python train.py --model="image denoising model" --dataset="capsule endoscopy frames (Kvasir-Capsule)" --train_examples=42238 --image_size=48 --crop_scale_min=1 --horizontal_flip=true --task="denoising" --loss="mse" --noise_std=0.4 --arch="rcan" --norm="none" --activation="relu" --channel_attention="se" --depths=[18] --kernel_size=3 --stem="deep" --widths=[64] --residual_scale=0.3 --init="torch_default" --residual_init="none" --optimizer="muon" --muon_scale="match_rms_adamw" --lr=0.0043 --momentum=0.95 --nesterov=true --orthogonalizer="newton_schulz_5" --adamw_lr_other_params=0.0029 --grad_clip=5.0 --steps=14900 --batch_size=64 --epochs=22.6 --lr_schedule="cosine" --final_lr_fraction=0 --warmup_steps=1490 --weight_decay=0.06 --adamw_weight_decay_other_params=0.01
Rows from block 11, named by matrix and row number. Rows with one number belong to one channel. Each number is 500 + 50 x the weight over its row's rms, rounded and kept within 0 to 999. All counts start at 0. Numbers have three digits each. After the name is the row's rms in percent of the matrix's.
# convs0: first 3x3 conv (model.blocks.11.convs.0.weight, 64x64x3x3), inputs 52-63, a 3x3 kernel for each
# convs1: second 3x3 conv (model.blocks.11.convs.1.weight, 64x64x3x3, transposed), outputs 52-63, a 3x3 kernel for each
convs0.28 091:487548502469479521489484469574540487533540473414437433542477438498532512421546450439454474405435491535482437460498526530505504622546484490536535449374504454475470511522492581546535534537549524483487530542531538515498530557524561514499493513502575579487593537494462461458554543525495487520531493444391446524463481486542578625
convs1.28 077:453445471410442423493445444469465420474490493438481515432389498480523527448653499483510520562564629464495597522460466524511442486508476514530533481548517523494513530429449498445517460515510507538599506505604527565627515474533520539594564627606463460472471496514481504532484547538474546511498559511433461565477454512563554577
convs0.29 083:469503623452460591421512523472453473492491522460413468451501475421516514493546497509485440466519448525525515528516551460425472479445503468513548445511477517577536489529551455448473478460543574486550554567557560627489493574484355545517596473546520504467566418410526505461446526499408471486519432547408487554491525491463507521
convs1.29 097:478499483431393491476465524536510510525489489521499540504543531471473477505497480472479453543534493460491480482526521506501470515478499451485517467536512475491492538579544525547583510516534480536525593513514560596568521464514542488471560565486488490496465435494484481498504600566508466580519516540525472481445512512444476473
convs0.30 093:543484416555446377534454396538496399547481439537496450500496587528525488478514495550581598590635667502533542470508461499585571515598553592460461525491451505467494522502502519515531512542595522464500528508532502466500502480499481471465465458522467519524400507541431480479554531542555492527490474529558538480484505545458502574
convs1.30 087:559488488567502454499459463478493493386434437509545545482462471437423444455475492436472411495427467486502483460476452439462573436490581495507527473506559485521487439495519365511564403472545507541510527575513500525497499456531496482471519481527469470491510508446508489484496488435484480454488497458424439410440459492406434451
convs0.31 135:544583541487458461511480518526543500446547451515528449432429517484422501508472535471490508461474506481449509496412496529550504530507453448459531448464476442488554524453517578494477497539487495488506469481533471513521539561520483551524478524518521460434443422419429493456475466480489511445499546459463636482451493438453557497
convs1.31 118:657617455527558549463477535458362588473448522502504518495494497481520473480478426477501458491437429556456417521391549540439534552486545530536544456517509549516549518497474558521490535502470538479485461488476486493474656479507523535545480559531587523516502484501459505487464563537472495509459507431449652468474504440497517444
convs0.32 103:488420458483477461483542428558359439574530538444682480482474469452500467475449471482532510471524527490520523433377516506475469469588462504542442505531424475428492516525514502553509381439451511455503546429457489462444537543495516677499497586490496439459488419421449421433470599476493681499486600520454628460484500469489352514
convs1.32 084:464574524499605553454621460518442483489458454481594466483495490483475411493468497490514517557472475509529561493534488539567511475724497526438458570529524474404458475416478469469448446385436529532514549561533519524501474538539520623576542572515508517508492508517519508487475580521500567510436455475493601468478498479509338466
convs0.33 108:537520509480457452398483412407519461384486461434544417546493461606473485551436510443501528473478500499481531492564532515567574468546505455481515436421549445477454455484498458470510486493509448472491449436476444504470516513536564530555568537517480495444451532452471507506502511454451479461465528523475534432491616481488563456
convs1.33 099:483508568479535539452536476492473480512502502497556506559621458600496452602474470510488490483498449507523581518576468486552498541628536541559526465532454474517506413452436480556512489562542412532541467525535533522538447561471486520456558527491463473458487423538497523508518535553511512499536475508599460537523460507554502574
convs0.34 124:480482477466536521443583434480552413481528411487497461574478500456485530430490502514506445525466489591467517519433587496493539442547503518443588468464533441534507505474499518495510508503507572464510538481547507514536425506493482495486492510474454739350528472440609399622509480472491449508450481521540470544485510548483534527
convs1.34 103:496480543504480556521546531471481481496493500483497501488481455534556590479517543522557518501516507496516474517490471506497483463489511506464534549557527494524499518498527514446462479475454569553546542586499532592544548507518534569515528560514480496493513532477511426476534595542505581574516505532462456444445486489462512476
convs0.35 096:522498520490428486450453489524466459513503506540500557483429532551521449488493508561461502539526492463511505505526507524511482507466422543530420503510475503579434502529486521514469493512499523522506504525503482513472480542507495495485569481498538480466490499575328462796504477525494517511482536515491542502496515469434435497
convs1.35 079:443539561524497517492498527501514494494514509495528483471356473534507434457565468479474440428507460483501494560492487542443427563529461463504522465493555544516490453483542510490497495530541363523511414510514417428462557560500575559481517497484463453456495468469459489504446429487486455519506523501496520475523433440497461392
convs0.36 114:597642527491481563460405499549508494517486504555416465468588526392483645446425508516507585431476468428440547537454509425473564433459530475514502494448492478561418482414516468480486470529536414411419492428468483449498516545453504527497491504502494431453570521438522592466492474514507504493524490473420465571451434538495380379
convs1.36 114:608491485571550522498479561473475417480506463534492503529525560634561477411687454479472485503456535490511420458487456453460462435468408435505522543453462517537456581602556491518453436462468533575579540587549552565636537540548545577603581518555546505502534507486528525514526487498514492433539516521454378514397302420448356416
convs0.37 094:478377459522441484499467508513586408484543448446519435469475527481533465466480497422546480445573514440571523485523514463528498480529464453501493428598517397588497487466371456522466416534479529633540530638545509617524486576581537566585495567591568567507529550477503576493465530456466471482463507406543456451567540508499520511
convs1.37 082:360430454445486417467488474520495459540417537512459541456439483373572416386481479537556526553495517526549510557482483465498480485466477492478552462344535483526577510502463546458462559558489541515548514486509440430485520511517519478514489434469514497508529488509513484515488499433485520500509537495472450500515336482521528500
convs0.38 094:472478402546592500542548480485498510539572516480476431476542489529573456470508486512437480564521551493401419543533409548514456489447433490517446488530517448459410528475537485506537548480460539615523567742562462535487553569512485432498514512441416461463481570542463488442451460406553521499519500427456396508456439524456519480
convs1.38 077:535466438454383371448424545517523576512499505530549535508583552576437433486494513564544489552448567509531493506487476577498487571507538567500534423551533531454536512496471563692599466505444483463535482518506521554550509457551562454539540534531519517537484474476520524509579552565547518550558470563552469525461514555531517504
convs0.39 104:454477513527523470488534537440434488423476466471459528460439503472474476524526478460467470446479457466459428503585460477540484428500444499427452399510553583504522541470457480550459484479378504546517547552546523515548534480458436434518460476579420502511497513547559524481425498479451494479471526436529553517494532497461507468
convs1.39 085:463456500466542483577454492501463470535509504552491521461438542531493492430432490542466463542432442477472454558473457513452485567505470445498530512585590536532541469503511534490568501508593421544497456511467460545452503577507510519435535558463408473498472469469551543568487409572416475566515537531517485519514491538554478546
convs0.40 103:462493508463468494511474511487484505515480491497521460518447494466424464507459471499504495509455470504465466446506541478454569498450570504486453530500501508508526524489494551451462527459490536421502560423529560443512503501505417545516442534487580532354646649274561627284535514499578484487550497485502486502507487493512466505
convs1.40 088:485548528497520512485548501486488464504508520502500501423419387442454411405384436510503490475482489516531530458488464475503516465449534523510506500462476548496477477453456493487420464411434485476438484526476434417465455412398432466395438444433510464459523435473486466474573583566550543599536546533535505495460507516509423460
convs0.41 089:459544532434526474507486531457432503486474495478472452510490437466464495531510471521528515497505457477479432471532510547467492371432511516522399588460533474536525461477536536516560549520539489475492495475481494490500474467475479436508463454443468535511452561449520582500518501506505512485497500524495464469471545564467457487
convs1.41 098:465504543521510602555483589528507605508514499477430431572420480436527480446468442580532452559506546555496470476545577490508518435561519529377409567457578507543630518532545509517514580533549540514488571547489549479415498494474515512549518497511552534514489477450505493448517480486503505421548466438373483432387501477427559516
convs0.42 088:518526597456466559483443488413481458449453451453456525549531495507541462486503474628521533543572502420496584386410427477510521506597645515542521445474538430459487489581632474551624413478564465481466554481490573520534568464471552501488524453466479526561462520492488516523503495474550513498555508535519464425529467419480431446
convs1.42 086:555558568416478510405437495426503434484549543540561575486457523534429397495447470485533572450462537431485526334428476419459542544595654500476532511507566509501499537524527432459505451510525441425481473420480529434501486471487495500500497472486513496476524473525479482512494493465516495459507501502497487477540539420500519493
convs0.43 104:490510458512516522466478431497525493494486430529550510455499505467491422456472449423460531552460500571546532499510531546491496467476445457498488456533468502520457489549563533576594508535608539573498583577486514501372559523477526514429513475458514455451474484408486469515487479510477477468509488432459522549475558561427497528
convs1.43 091:402546512429573548527592471507450511533473513511467465438460470510523456513519510482518535518506553480513489548513519523526539525526550428373455497478498571537579479423411346363369398449448589529524629491521623496502589526550517506511490515499513471488510508510501490497523466466569546576487479506386448447417435414480481514
convs0.44 112:436431421418461471474500468517516496541496434578563486590533496506576451461513480472535568454436464553468438630555535497498577468453453500411456397464481479512463531535508539556542573560550474470487471504475465474447521542554491532522463500495436445486517499510586584569476470457482472476488483477426498510467489522511442436
convs1.44 109:477561542458517550505476537444454493388497542456529572493519559497411549584458586488488482490472491408474471503520524530474470599480410451475471470486444468473516474496529545551546579572550508529510448481479482446494492461502459453496460474531494465497523529520496499521538490487545522504611573556584530425472471415553544535
convs0.45 092:504503463528579476455476433445386500517380553431330492500462497495554449477498446455460414457518441488458521468593479418588469537585446478464538464540495462499507482514455531591452542625503486435508465433467510491496465500481503752528443509462521461491482433472460441492575524466517647452510509473482504577517474565413403504
convs1.45 064:484389510580358541511426449510637511537568510484494459494389471526654444476522486521555544586446433565559562496469458561518546492433463526533518462469520499540515481461487528532497496459538529528557539513559533474472515595515538733478493570486496521547494536531488540527498526588493512504523495513507647560473557483526574560
convs0.46 093:524530575511488549476540495579567529526590512502514491511467450524486493508505477552493461514520433455477435452405483519440433436470462531495520505454516489496534360443478412497521385462503472501484514459449452425430489463477482481489494486477466543531469599495499520525436466475461475475469495491447535484452528489503503455
convs1.46 101:508527493469453503551595599502403446472413465446407418518491519562559559571459553522454480530505498473435418487506470506562443450546425514559487423510456456508479395469573401419483503461496541513555539476509533479484573564544554547585526557498480504515538502559490517509455474495513525484523505509522477520502496545459428525
convs0.47 098:506507484502455514428456546562480514549468495396483519453519474482509469501545414496439528457472487547462457457576597508582509552571517494510459563391504518506441478423514427483508458447445512459487504465494515503529433494528448468525461494495485478463472485417475421443539535558577548509526490491513539481563502560411501538
convs1.47 108:536498551554462529574516548559544491517511480529492463447538523549477486484427662500478513550488461455497527491486480492494547482527597440493466477554468511555527571607545547552522507452456522495517572447501562511579487451465515487589503500524542524510547405529512524524520550534439451405484461510528539580480546518513504483
convs0.48 103:462437436451450450461482521442467529505449537560514562495476459567541439504548511526549507500471475520443434441498476503482465502499466466515534463493535516466517449451479395432428448460476544510556586517525664593590514512545530582560520510564435478476511465457503453466620574621611582621602570573454449415435471489464449481
convs1.48 097:546552655542537555476467492457445399492507478483497514477551613477587581434496523548531491539502485533537503497518486487436440541520475422477418499523496408439500565597552635629614587546559440425477457454496477480523486480554492480510472449450470482438479526470517497497469416448424415448523461527530473410495484444486486486
convs0.49 112:490454480489510510481491506533534601436483535409465521504495474534482482477466473400449494503476460526500543481540471530516458514461445519516553521457524446459551526521517461453502490494535554566549525524510496481450484506530488510533519522514507478513501525531519582551522490478478476491435457477385373446485485502546585534
convs1.49 107:458494425446505457537590558489518536438513594453453561451486556448409512474434511537537508489467411477482337600630647527518540496444460477512550452500491474504467513472477479487502496464477567499502550520501574541512527512519503509498510529496519518486499530511473526492489497490516533538546496492520420445539516477485562596
convs0.50 093:584529566561451532538447491543583469525491575494442504447504623491569427555503539478476488467484495522517478472482455552535513506494489539287505485580475387317431463452444506502498469486470532494467490505475509513496462466532515517495488511520605668565421413423475451460584537471511508540502525497449471492528529559530519504
convs1.50 116:536500512486512467560545501554490509511489500520468498478539481439407533668567434548567531489480490450512478482515456518459420561499455552491502522474515340463429431461457435492481529545508442468490417439428420435401471484446440437442449454488506515498477473489531400513467473512470519440406465387519467553469519532542521523
convs0.51 092:475557557480512553532487509500458473511516536523601584497489525488494543508503489414412418478432447516508543499542600459532538447446443545561582535557501453474457499508471440466459447470476503546497467530493474565492493527475554523498561540510454453493457431528501476499524481499503483497495493478468555542444523523497540523
convs1.51 094:573617508489526498412397450455483525470498512570570600517508498543494548555407506434458464536531552510550545505488517484461492470454516482580544444512557504525503432495478548538518538475500520500464549437498551447493531450528519419536501465536462507468501568521487541516541468564567426563597400502424490554463505589490509511
convs0.52 092:526506470563480434476458418466455470480459523487433568482479528580523514535467446583484406623495403620575579563501564602475457553504447420502455496541555438457511496524553445494549482567612465505509504511531495510520477459473468507509494509460453531513433512526459469549492516534565539555474463506487460520475434446433394416
convs1.52 100:571529566557544502460406479443536463543569441510576479540505527504531472470491500564491379569456440539529516561480362532485374567549456463535496509439426601485557495506589511577561543505511440501523478513506470458489520545479534538541478489525498513495500483495497510535438430530470502486465512526515517516545567479433505500
convs0.53 093:555597548453573520496612503511456492446450513444584510501547578463564620486512523505483445570484457606531500434505503454545478513579453524529478535501580531560510504467422432422460449397468422458479418461481494496495476465497479478492466467492483453537449474564468501527483440525506488502505505533474542567438499488479459441
convs1.53 100:476434477529475515558519524521516518474498520533582464416409538464380452389385443515480499569486459548478517515489482520468503517546542479473496504519527478442490527532508500559424562543426459523524530498525513510505509564528487479491488516500487507483459458489498529518521514550532490502540447534526580628507520569501358503
convs0.54 086:489527470545552519518478478477473539550476518501431436486472526529509538471498521518469486509487472492466511497495479536529460575530516511444544525529507486366536579490502557471526487470543516512572493483495519508513476511475508520473486457496484306457412261444555467504495516550500564563508560517466470542513523527511455532
convs1.54 096:569561477453447444464468462462513508529492429517459470539511524538522570488547604443507463457451455538524489539478465507481457527478500382458453469508577450460453497477572492521539427475509575540518490505526446457505533577521441492495432470478475545490403556485478564487469414433514424448415487461447552449483462466498533463
convs0.55 100:504522450471529512484446448471451491465467414560566506496520470390486588507523534588556534444417353503574548548532606479454487375423493458419455487488438610524446473455487535477470547524450558564530505524499489482506512534475514509517514491533451425441515455412574654582496512519455471473456479450511483455453435463451481460
convs1.55 110:480486512557532427460489406535455525545507487508544504511479510532590474362433471539512570575528520521509479457456392449483412444446365527484442590484434541450435499448523492511492493543557563474471587512444459448469525465481540511501556491535489485519516496514512526521461493515503439489448528502481506461536469503537546523