Weights of a small image denoising model.
Training: muon at rate 0.0043, batches of 64.
Rows from block 5, named by matrix and row number. Rows with one number belong to one channel. Each number is 128 + 32 x the weight over its row's rms, rounded and kept within 0 to 255. All counts start at 0.
# convs0: first 3x3 conv (model.blocks.5.convs.0.weight, 64x64x3x3), inputs 55-63, a 3x3 kernel for each
# convs1: second 3x3 conv (model.blocks.5.convs.1.weight, 64x64x3x3, transposed), outputs 55-63, a 3x3 kernel for each
convs0.28 [240 146 123 178 134 125 168 135 129 108 107  98 157 159 154 158 142 150 103 132 163  77 124 141  93 128 115 150 164 148 116 130 103  88  88  74 136 130 141 166 134 137 148 100 108  94 122 147 115  91 124 109 109 134 150 154 130 143 146 114 136 142 136 134 124 126 146  99 129 117 118 120  91 112 123  96 137 128 100 147 161]
convs0.29 [142 194 221 139 173 151 171 162 123 206 154 101 160 150 113 144 111 112  60  99 122 112 119 113 118 130 159 121 157 156 145 177 151 184 165 137 108  85 116 128  88  84 107 103 125 132 111  79 111 126 106 128 114 146  97 100 136  87  96 155 126 146 148 107 136 148 166 112 108 160 156 135 102 161 142 135 131 126 154 124 145]
convs0.30 [195 121 106 115 106 110  88 123 157 127  93 137 136  97 148 101 119 178 101 152 103 171 126  88 110 108  78 152 126  83 118 119 111 131 121 164 109 146 143 128 142 156 129 124 127 137 139 125 137 145 108 126  83  77 122 128 136 102  72 111  88 134 121 108 119 137 144 155 167 148 142 148 107 126 164  78  95 107  42  35  46]
convs0.31 [ 94  99 155 168 177 168 174 142 168 128 183  96 136 180 142 139 129 154 149 117 136 118 113 122  92  88 133 175 153 123 152 120  92 157 122  96 137 140 121 153 136 105 136 137  94 102  86 139  86  84 141 101 108 141 123 167 174 109 188 173 162 167 148 123  95 102 138 132 120 133 118 108 100 141 126 106 155 148  90 139 139]
convs0.32 [ 18  67 112  65 101 130  46  98 143 118 144 141 104 120 126 102 131 151 138 125 135 157 129  98 116 140  80 143 167 139 109 150 103 169 182 166 127 107 153 113 109 118 121 124 129 167 170 160 123 152 194 111 153 125 116 133 143 125 143  72 117 108 108 102 142 112 126 141 117 129 147 125  43  63 132  44  60 132  80 111 158]
convs0.33 [ 90  71 121  80 107 147 102 131 167 146   0 169 123 127 154 113 229 128  99 127  69 113 123 133 108 124 169 127 123 101 113 127  99  91 133  88 142  51 150 132  99 136 115 144 134 106  98 116  89 195 119  86 182 108 182 117 140 172  92 141 171  54 149 116 138 100 110 169 110  88 139 115 107 126 110 147 106 118 187  38 124]
convs0.34 [107  88  65 139 129 105 180 161 115  99  93  66 140 114  79 147 144 128 111 160 203  48 113 168  41  90 142  75 110  94 114 137 144 134 129 147 140 139 157 129 125 149  96 107 121 162 173 195 167 155 160 139 129 132 138 168 179 118 131 127 130 118 127 131 113 104 133 128 140 114 126 144 107 137 105 130 159 143  94 123 153]
convs0.35 [179 176 188 137 130 145 131 126 154 114 149 126 116 183 155 150 143 129 168 149 132 189 159 171 220 193 177 110 117  89 170 154 114 116 117  85 104  87  89  95 112 110 128 119  97 143 134 132 133 130 126 116 118 126 126  63 122 147   0  72 120 106  97 117 129 101  89 125 139 128 140 118 137 163 157 162 144 148 122 136 148]
convs0.36 [141 127  54 130 162 129  84 149 179 159 215 184  76 161 175  39  62  99 127 126 162  78  95 128  86  88 103  86 135 141 106 153 175 123 159 155 139 133 138 131 124 128 189 160 135 135 123 112 120 124 102 133 123 134 103 131 147  83 105 139  47  85 147 150 129 112 153 139 143 156 132 151  76 116 121  62  88  72  62  66  59]
convs0.37 [ 85 104 135  85  54  81  94  54  76 138 153 128 111 142 126 134 166 138 145 161 140 119 118 111 117 124 140 126 148 164  77 108 120  75  59  96 122 157 138 142 135 111 144 132 111 110 106  91 127 125  99 125 125 105 111  75  96 144 135  92 120 110 126 154 171 170 148 145 141 143 139 140 149 191 190 157 196 149 183 149  93]
convs0.38 [130 148 147 131 148 141  95  99 109 181 185 201 124 145 167  88 108 153  70 131 189 111 120 128 119  86  98 131 138 128 124 117 131 121 126 161 134 120 126 120  96 131 173 138 120 100 109  88 109 120 104 139 125 121 125 134 140 128 101 112 116 125  85 133 142 137 116 122 125 142 126 124 138 119  98 147 105 101 150 140 121]
convs0.39 [ 75 121 140  78 111 146 101 112 147  69  69  89  50 108 123  73 102 135 115 130 163 194 207 177 171 115 109 111 105  90 123 100  77 145  93  35 117 124 123 153 131 122 168 141 124 122 125 132 111 126 128 145 120 159 163 115 133 159 151 160  97 148 115 126 143 152 146 155 166 119 105 117 168 126 127 142  82 119 132  97 107]
convs0.40 [ 81  84 166  98  66 133 135 112 134  42  97 117  79 118 127 157 210 178 145 114 123 129 110 128 124 129 156 130 148 171 113 136 171  34  85  94 148 128 124 110 148 113 118 123 128 135 127 111 157 140 126 143 143 125 153  84  88 174 124 131 152 147 127 117 146 154 131  97 117 127 121  94  76  83  73 122 108 109 101  83  58]
convs0.41 [ 93 159 130 102 156 131  87 116 130 108  59  80 113 112  90 158 119 132 134 132 141  94 117 102 102  98 141 132 145 146 110 140 130 119 147 157 189 185 191 117 128 201 110 122 157 111 126 105 152 140  86 125 127 107 139 149 181 117 114 122  86 116 136  97 105 128 138 133  91 179 163 148 100  79  92 112 122  96 127  90  82]
convs0.42 [136 117 132 113  81 143  86 116 171 108 108  56  99 125  63 116 138  71 124  99 125 104  87 136 145 123 131 128 109 111 137 122 131 139 115 128 157 140 156 131 131 195 125 123 197 131 128 136 135 136 136 146 149 136 168 154 154 164 108 109 172  77  54 152 128 121 126 104 139  90 120 144 124  96 121 110 149 140 101 157 186]
convs0.43 [132 169 162  85 141 156 120 146 123 101  87  62 150 139 118 174 200 161  24 107 118  53 135 163 117 180 208 127 121 100 136 133 132 149 155 138 128 104 136 115 135 124 101 139 112 133 139 123 123 135 134 139 138 137 124 127 122 129 169 150 137 177 159 132 148 104 141 134 107 112 118 108  83  65 100 136 102 117 173 198 166]
convs0.44 [185 208 170 127 112 100  98 123 101 140  54 100 141  50  67 140 124 151 118 161 138  94  96 146  99 130 157  86  99 120  97  98 139 119 139 146 149 138  95 161 124 114  90 117 121 106 135 121  87 121 134 120 115 100 149 171 146 183 196 153 107 145 123 155 157 112 118 139 125 103  99 110 181  92 131 144  64 100 117 143 121]
convs0.45 [ 95 129 128  85 136 116 102 132 105 119  65  51  84 115 105 120 151 123 222 181 137 223 192 138 216 196 172 148 208 200 129 203 178  78 132 145  88 118 111  99 111 137 119 117 117 117 114 114  90 123 124 105 133 132 126 126 119 139 119  92 123 142 115 131 134 100 139 159 111 168 150  98 177 110  95 165 115 106 122  94 105]
convs0.46 [171 207 228 145 183 203 224 149 125  90 124 101  78 166 138  59  63  78  79 141 150 141 159 149 142 142 110 134 126 129  74 104  88  36  73  95 112 120 113 110 142 126 108 107 106 108 121 115 109 118 148 130 126 121 119 126 120 121 144 131  90  97 128 120 158 128 148 160 165 151 121 117 113 125 101  95 119  83  57  86  70]
convs0.47 [222 161 105 134 102 118  80  65  74 149 125  61 142  96  94 160 151 161 129 130 160 133  94 122 105  88 123 113 128 152 106 114 161 135 137 138 130 143 142 114 123 151  87 129 125 117 128 137 128 126 116 132 154 110 117 115 172 233 150 101 172 113 167 110 127 168  94 121 157 104 125 157 130 132  81  84 108 115  69 118 137]
convs1.28 [132 122 174 123 114 173 116  94 115 130 117 169  96  96 154 136  79 131  46  93 118  60 140 151  29 141 175 157 181 148 103 116 102  53  59  30 143 113 115 118 120 127 158 136 121 117 144 137 112 154 174 125 145 144 100  92  99 125 137 111 116 121 100 118  95  81 138 123  92 141 139 113 187 160 123 147 134 116 168 152 167]
convs1.29 [181 145  69 135 127 105 136 122 122  77 121 153 180 155 102 141  96  76 130 123 149 122 103 120  98 114 112 159 145 115  77 100 103 149 147 143 111 123  95 168 167 158 144 185 170 137 126 123 142 169 138 120 119  97 107  97 151  85 116 162 136 143 147 108 128 115 136 130 148 149 191 178 135 134 172 117  81 158  92  84 132]
convs1.30 [150 192 192 137 114 151 212 195 177 147 121 109 127 116 114 158 137 114 127 130 156 113  91 136 157 103 122 138 127 103 106 120 132 105 123 157  63 114 114  81 146 174 117 116 137 141 163 135 136 113 127 147 138 150 116  65 149 157 157 146 136 131 137 122 151 154 120 133 151 133 115 107 110 149 135 110 149 155 113 113  94]
convs1.31 [ 31  62  76  28  88  93   5  56 117  94 205 186 124 154 188 142 129 176 145 118 151 194 123 106 188 139 102 155 141 126 118 112  95 153 132 105 187 152  87 141 124  95 168 109 132 141 132 143 124 126 138 139 107 148  75  93 129 101 112  60  67 106 128 128 121 139 153 130 135 156 169 137 206 191 169 220 207 192 201 156 119]
convs1.32 [ 73 137 127 125 169 184  90 142 124  98 115 150 104 122 160 160 104 156 104 155 130  92 145 135 137 147 135 120  64  76 167 150 132  92  84  98 125 153 147 151 146 147 131 192 166 123 134 141 134  65 128 143 117 125 134 127  86 163 106  92 142 114 126 109 112 122  89  99 108  88 142 128 136  96 111 158 170 134 141 158 190]
convs1.33 [110  85  96 103  97  90 127 123  98 133  26 135 117 111 126 117 221 118 120 101 162 129 114 149 167  83 148 147 162  56 146 152  74 148 149  80 134 158 150 136 156 146 115 145 122 129  93 135 123 130 145 129 163 129 136 164 118 126 140 127 122 163 109 148 161 168 162 158 171 150 132 172 153 228 139 176 177 135 173 133 190]
convs1.34 [121 130 107 139 124 104 159 150 101 118  85   0 149 178  76  91 136  92 146 151 192 129 151 172 125 105 147  83 108  87  87 112 125 127 127 126 140 178 163 123 118  81  91 103 100 158 176 143 131 153 120  89 100 110 118 127 129 126  91 120  91  89 119 127 128 146 137 157 151 171 175 133  81 120 135  98 128 148  79  87 102]
convs1.35 [159 138 154 160 201  94 140 134 155  89  86 131  83  85 141  92 104 148  96  67  66 127 100  84 118 113 110 125 139 144 135  92 117 117 112  99 172 137 113 189 206 152 174 187 177 135 119 122 124 169 144 132 122 156 160 108 136 155 255 128 128 156 128 110 107 114  98 108 131 133 143 149 111 183 170 141 119 156 205 133 152]
convs1.36 [140 102  78 187 172  98 198 153 108 165 131 129 102  99 113  34  57  85 109 162 146 122 149 135 168 202 190 118 166 134 108 124 122 162 174 171  92  85 149 123 124 143 139 150 130 118 109 185 146 139 180 169 132 155  99 132 163 115 148 147 123 130 150 126 102  79 121 104  77 127 101 103 105 152 106 127 143 106  89 119 114]
convs1.37 [120 190 220 121 172 182 145 172 163 101  67  49 142 119  88 174 159 139 160 148 144 156 150 152 108 152 134 136 158 171  79  94 135  73  88  94 139 117 135 158 110 138 121 122 108 171 150 178 161 156 198 147 140 140 112 154 144 146 110 131 114 125 126 143 136 100 141 134  81 115 117  78  87  20   0 126  57  77 149 128 178]
convs1.38 [111 114 152 126 132 105 127 146 130 146  75   5 134 116  83  76  85  52 130 149 197 109 134 164  57  83 159 153 107 131  73 124 164  77 138 161 113 119 158 134 109 129 148 143 138 140 127 134 162 161 134 150 162 141  93 104 134 141 108 115 107 146 145 132 174 160 149 160 107 114 139 138  73 107  40 118 122  86 159 143 109]
convs1.39 [107 129 122 139 168 162 160 116 111  97 131 157 113 130 148  76 107  92 131 139 175  92  93 104 104 105  97 166 131 112 188 150 137 157 140 131  99  75  59 109  76  69  91  46  71  88  95 147 149 111 130 108 104 147 116 117 159 126 102 114 127 106  93 122 134 116 113 117 141 183 123 109  92 130 159  99 124 138 101 126 162]
convs1.40 [ 61  89 107 107 148 144 161 157 151 171 135 134 165 136 113 144 106 120 117 161 163 141 126 129 145 117 122 103 123  83 140 158 134 116 169 137 143 183 175 139 151 150 133 116 148 126 146 159 142 131 131 126 100 111 107 101 101 143 123 129 164 152 171 146 150 141 149 146 142 135 142 134 105 115 130 102 143 141 133 182 175]
convs1.41 [ 60 114 156  66  94 146  75 112 146 115 136 132 152 119  83 108 155 120 142 169 135 184 151 128 127 129 124  94  86 137 144  81  93 105 143 155 112 162 188  65 110 119  68  75  49 155 206 199 126 137 140 177  87  95 138 168 152 159 128 133 140 154 132 110  53  63 124  56  49 167 143 112 166 163 124 154 143  95 149 105  93]
convs1.42 [113 192 143 116 147 112 111 131 118 194 171 139 219 164 142 167 129 141 201 131 184 137  92 151  89  79 104 153 159 116 158 117 104 173 135 152 134 123  83 148 137  98 135 120 139 115  97 100 108 117 107  79  85 104 171 170 169 161 126 115  96  80  81 149 152 158 120 146 164 170 152 172 177 215 225 142 198 174 170 131 170]
convs1.43 [ 97 138 146  93 123 160 134 140 151  97 117 150 130  85 101 159 116 139  73 109 133  65 119 210  99 129 217  91 122 117 154 172 128 130 145 124 119 140 177 104 127 157 115  95 129 107 104 102 102 110 132 120 125 164 111 102 109 116 120 114 108  92 128 158 179 187 123  99 133 118  67  68 150 134 154  98 139 107 102 136 115]
convs1.44 [130 136 115 131 148 140 114 154 120 144 108 163 117 128 134 143 131 150 129 161 112 134 187 145 133 142 152 146 132 206 135 115 156 165 180 163 152 120 126 102 131 176 101 133 172 115  83 117 143  97 104 135 116  91 129 108 131 108 173 111 121 139 135 160 105 119 134 112 136 153 146 176 171 128 165 167  89 137 138 156 169]
convs1.45 [ 95  74  82  91  94  99  93 113 124  87  68 100 120 101 135 143 201 199  32  80 121  99  83 129 104  86 115 167 125 115 139  79 127 127  59 177 129 130 107  98 144 120 103 170 177 116 123 134 107 123 124 119 142 129 121 131 130 141 120 154 148 125 122 163 153  97 141 117  93 111 111  90 169 154 123 178 123 117 133  72  86]
convs1.46 [245 167 112  56  72 146  59 106 126 161 207 185  75 131 146  48  66  60 178 134 152 124 111 136 100 102 147 155 152 140 205 176 164 228 180 142  79 151 184  81 166 182  70 124 129  93 125 139  96 137 134 128 127 130 129 116 121 128 123 144 145 125 138 126 142 117 129 110 109  82 110 100 122 156 203 145 158 168 128 147 155]
convs1.47 [114 115 147  91 154 155  87 140 165 198 229 165 192 142 166 178 174 118 128 158 174 145 166 171 119 149 177 163 180 144 179 189 153 132 162 139 192 189  99 166 164 108 138 125 105 111 124 118 119 101  98 110 119  92 111 134 153 110 114 137 117 122 121 136 139 133 129 149 148 128 114 142 147 136 176 143 165 188 149 176 254]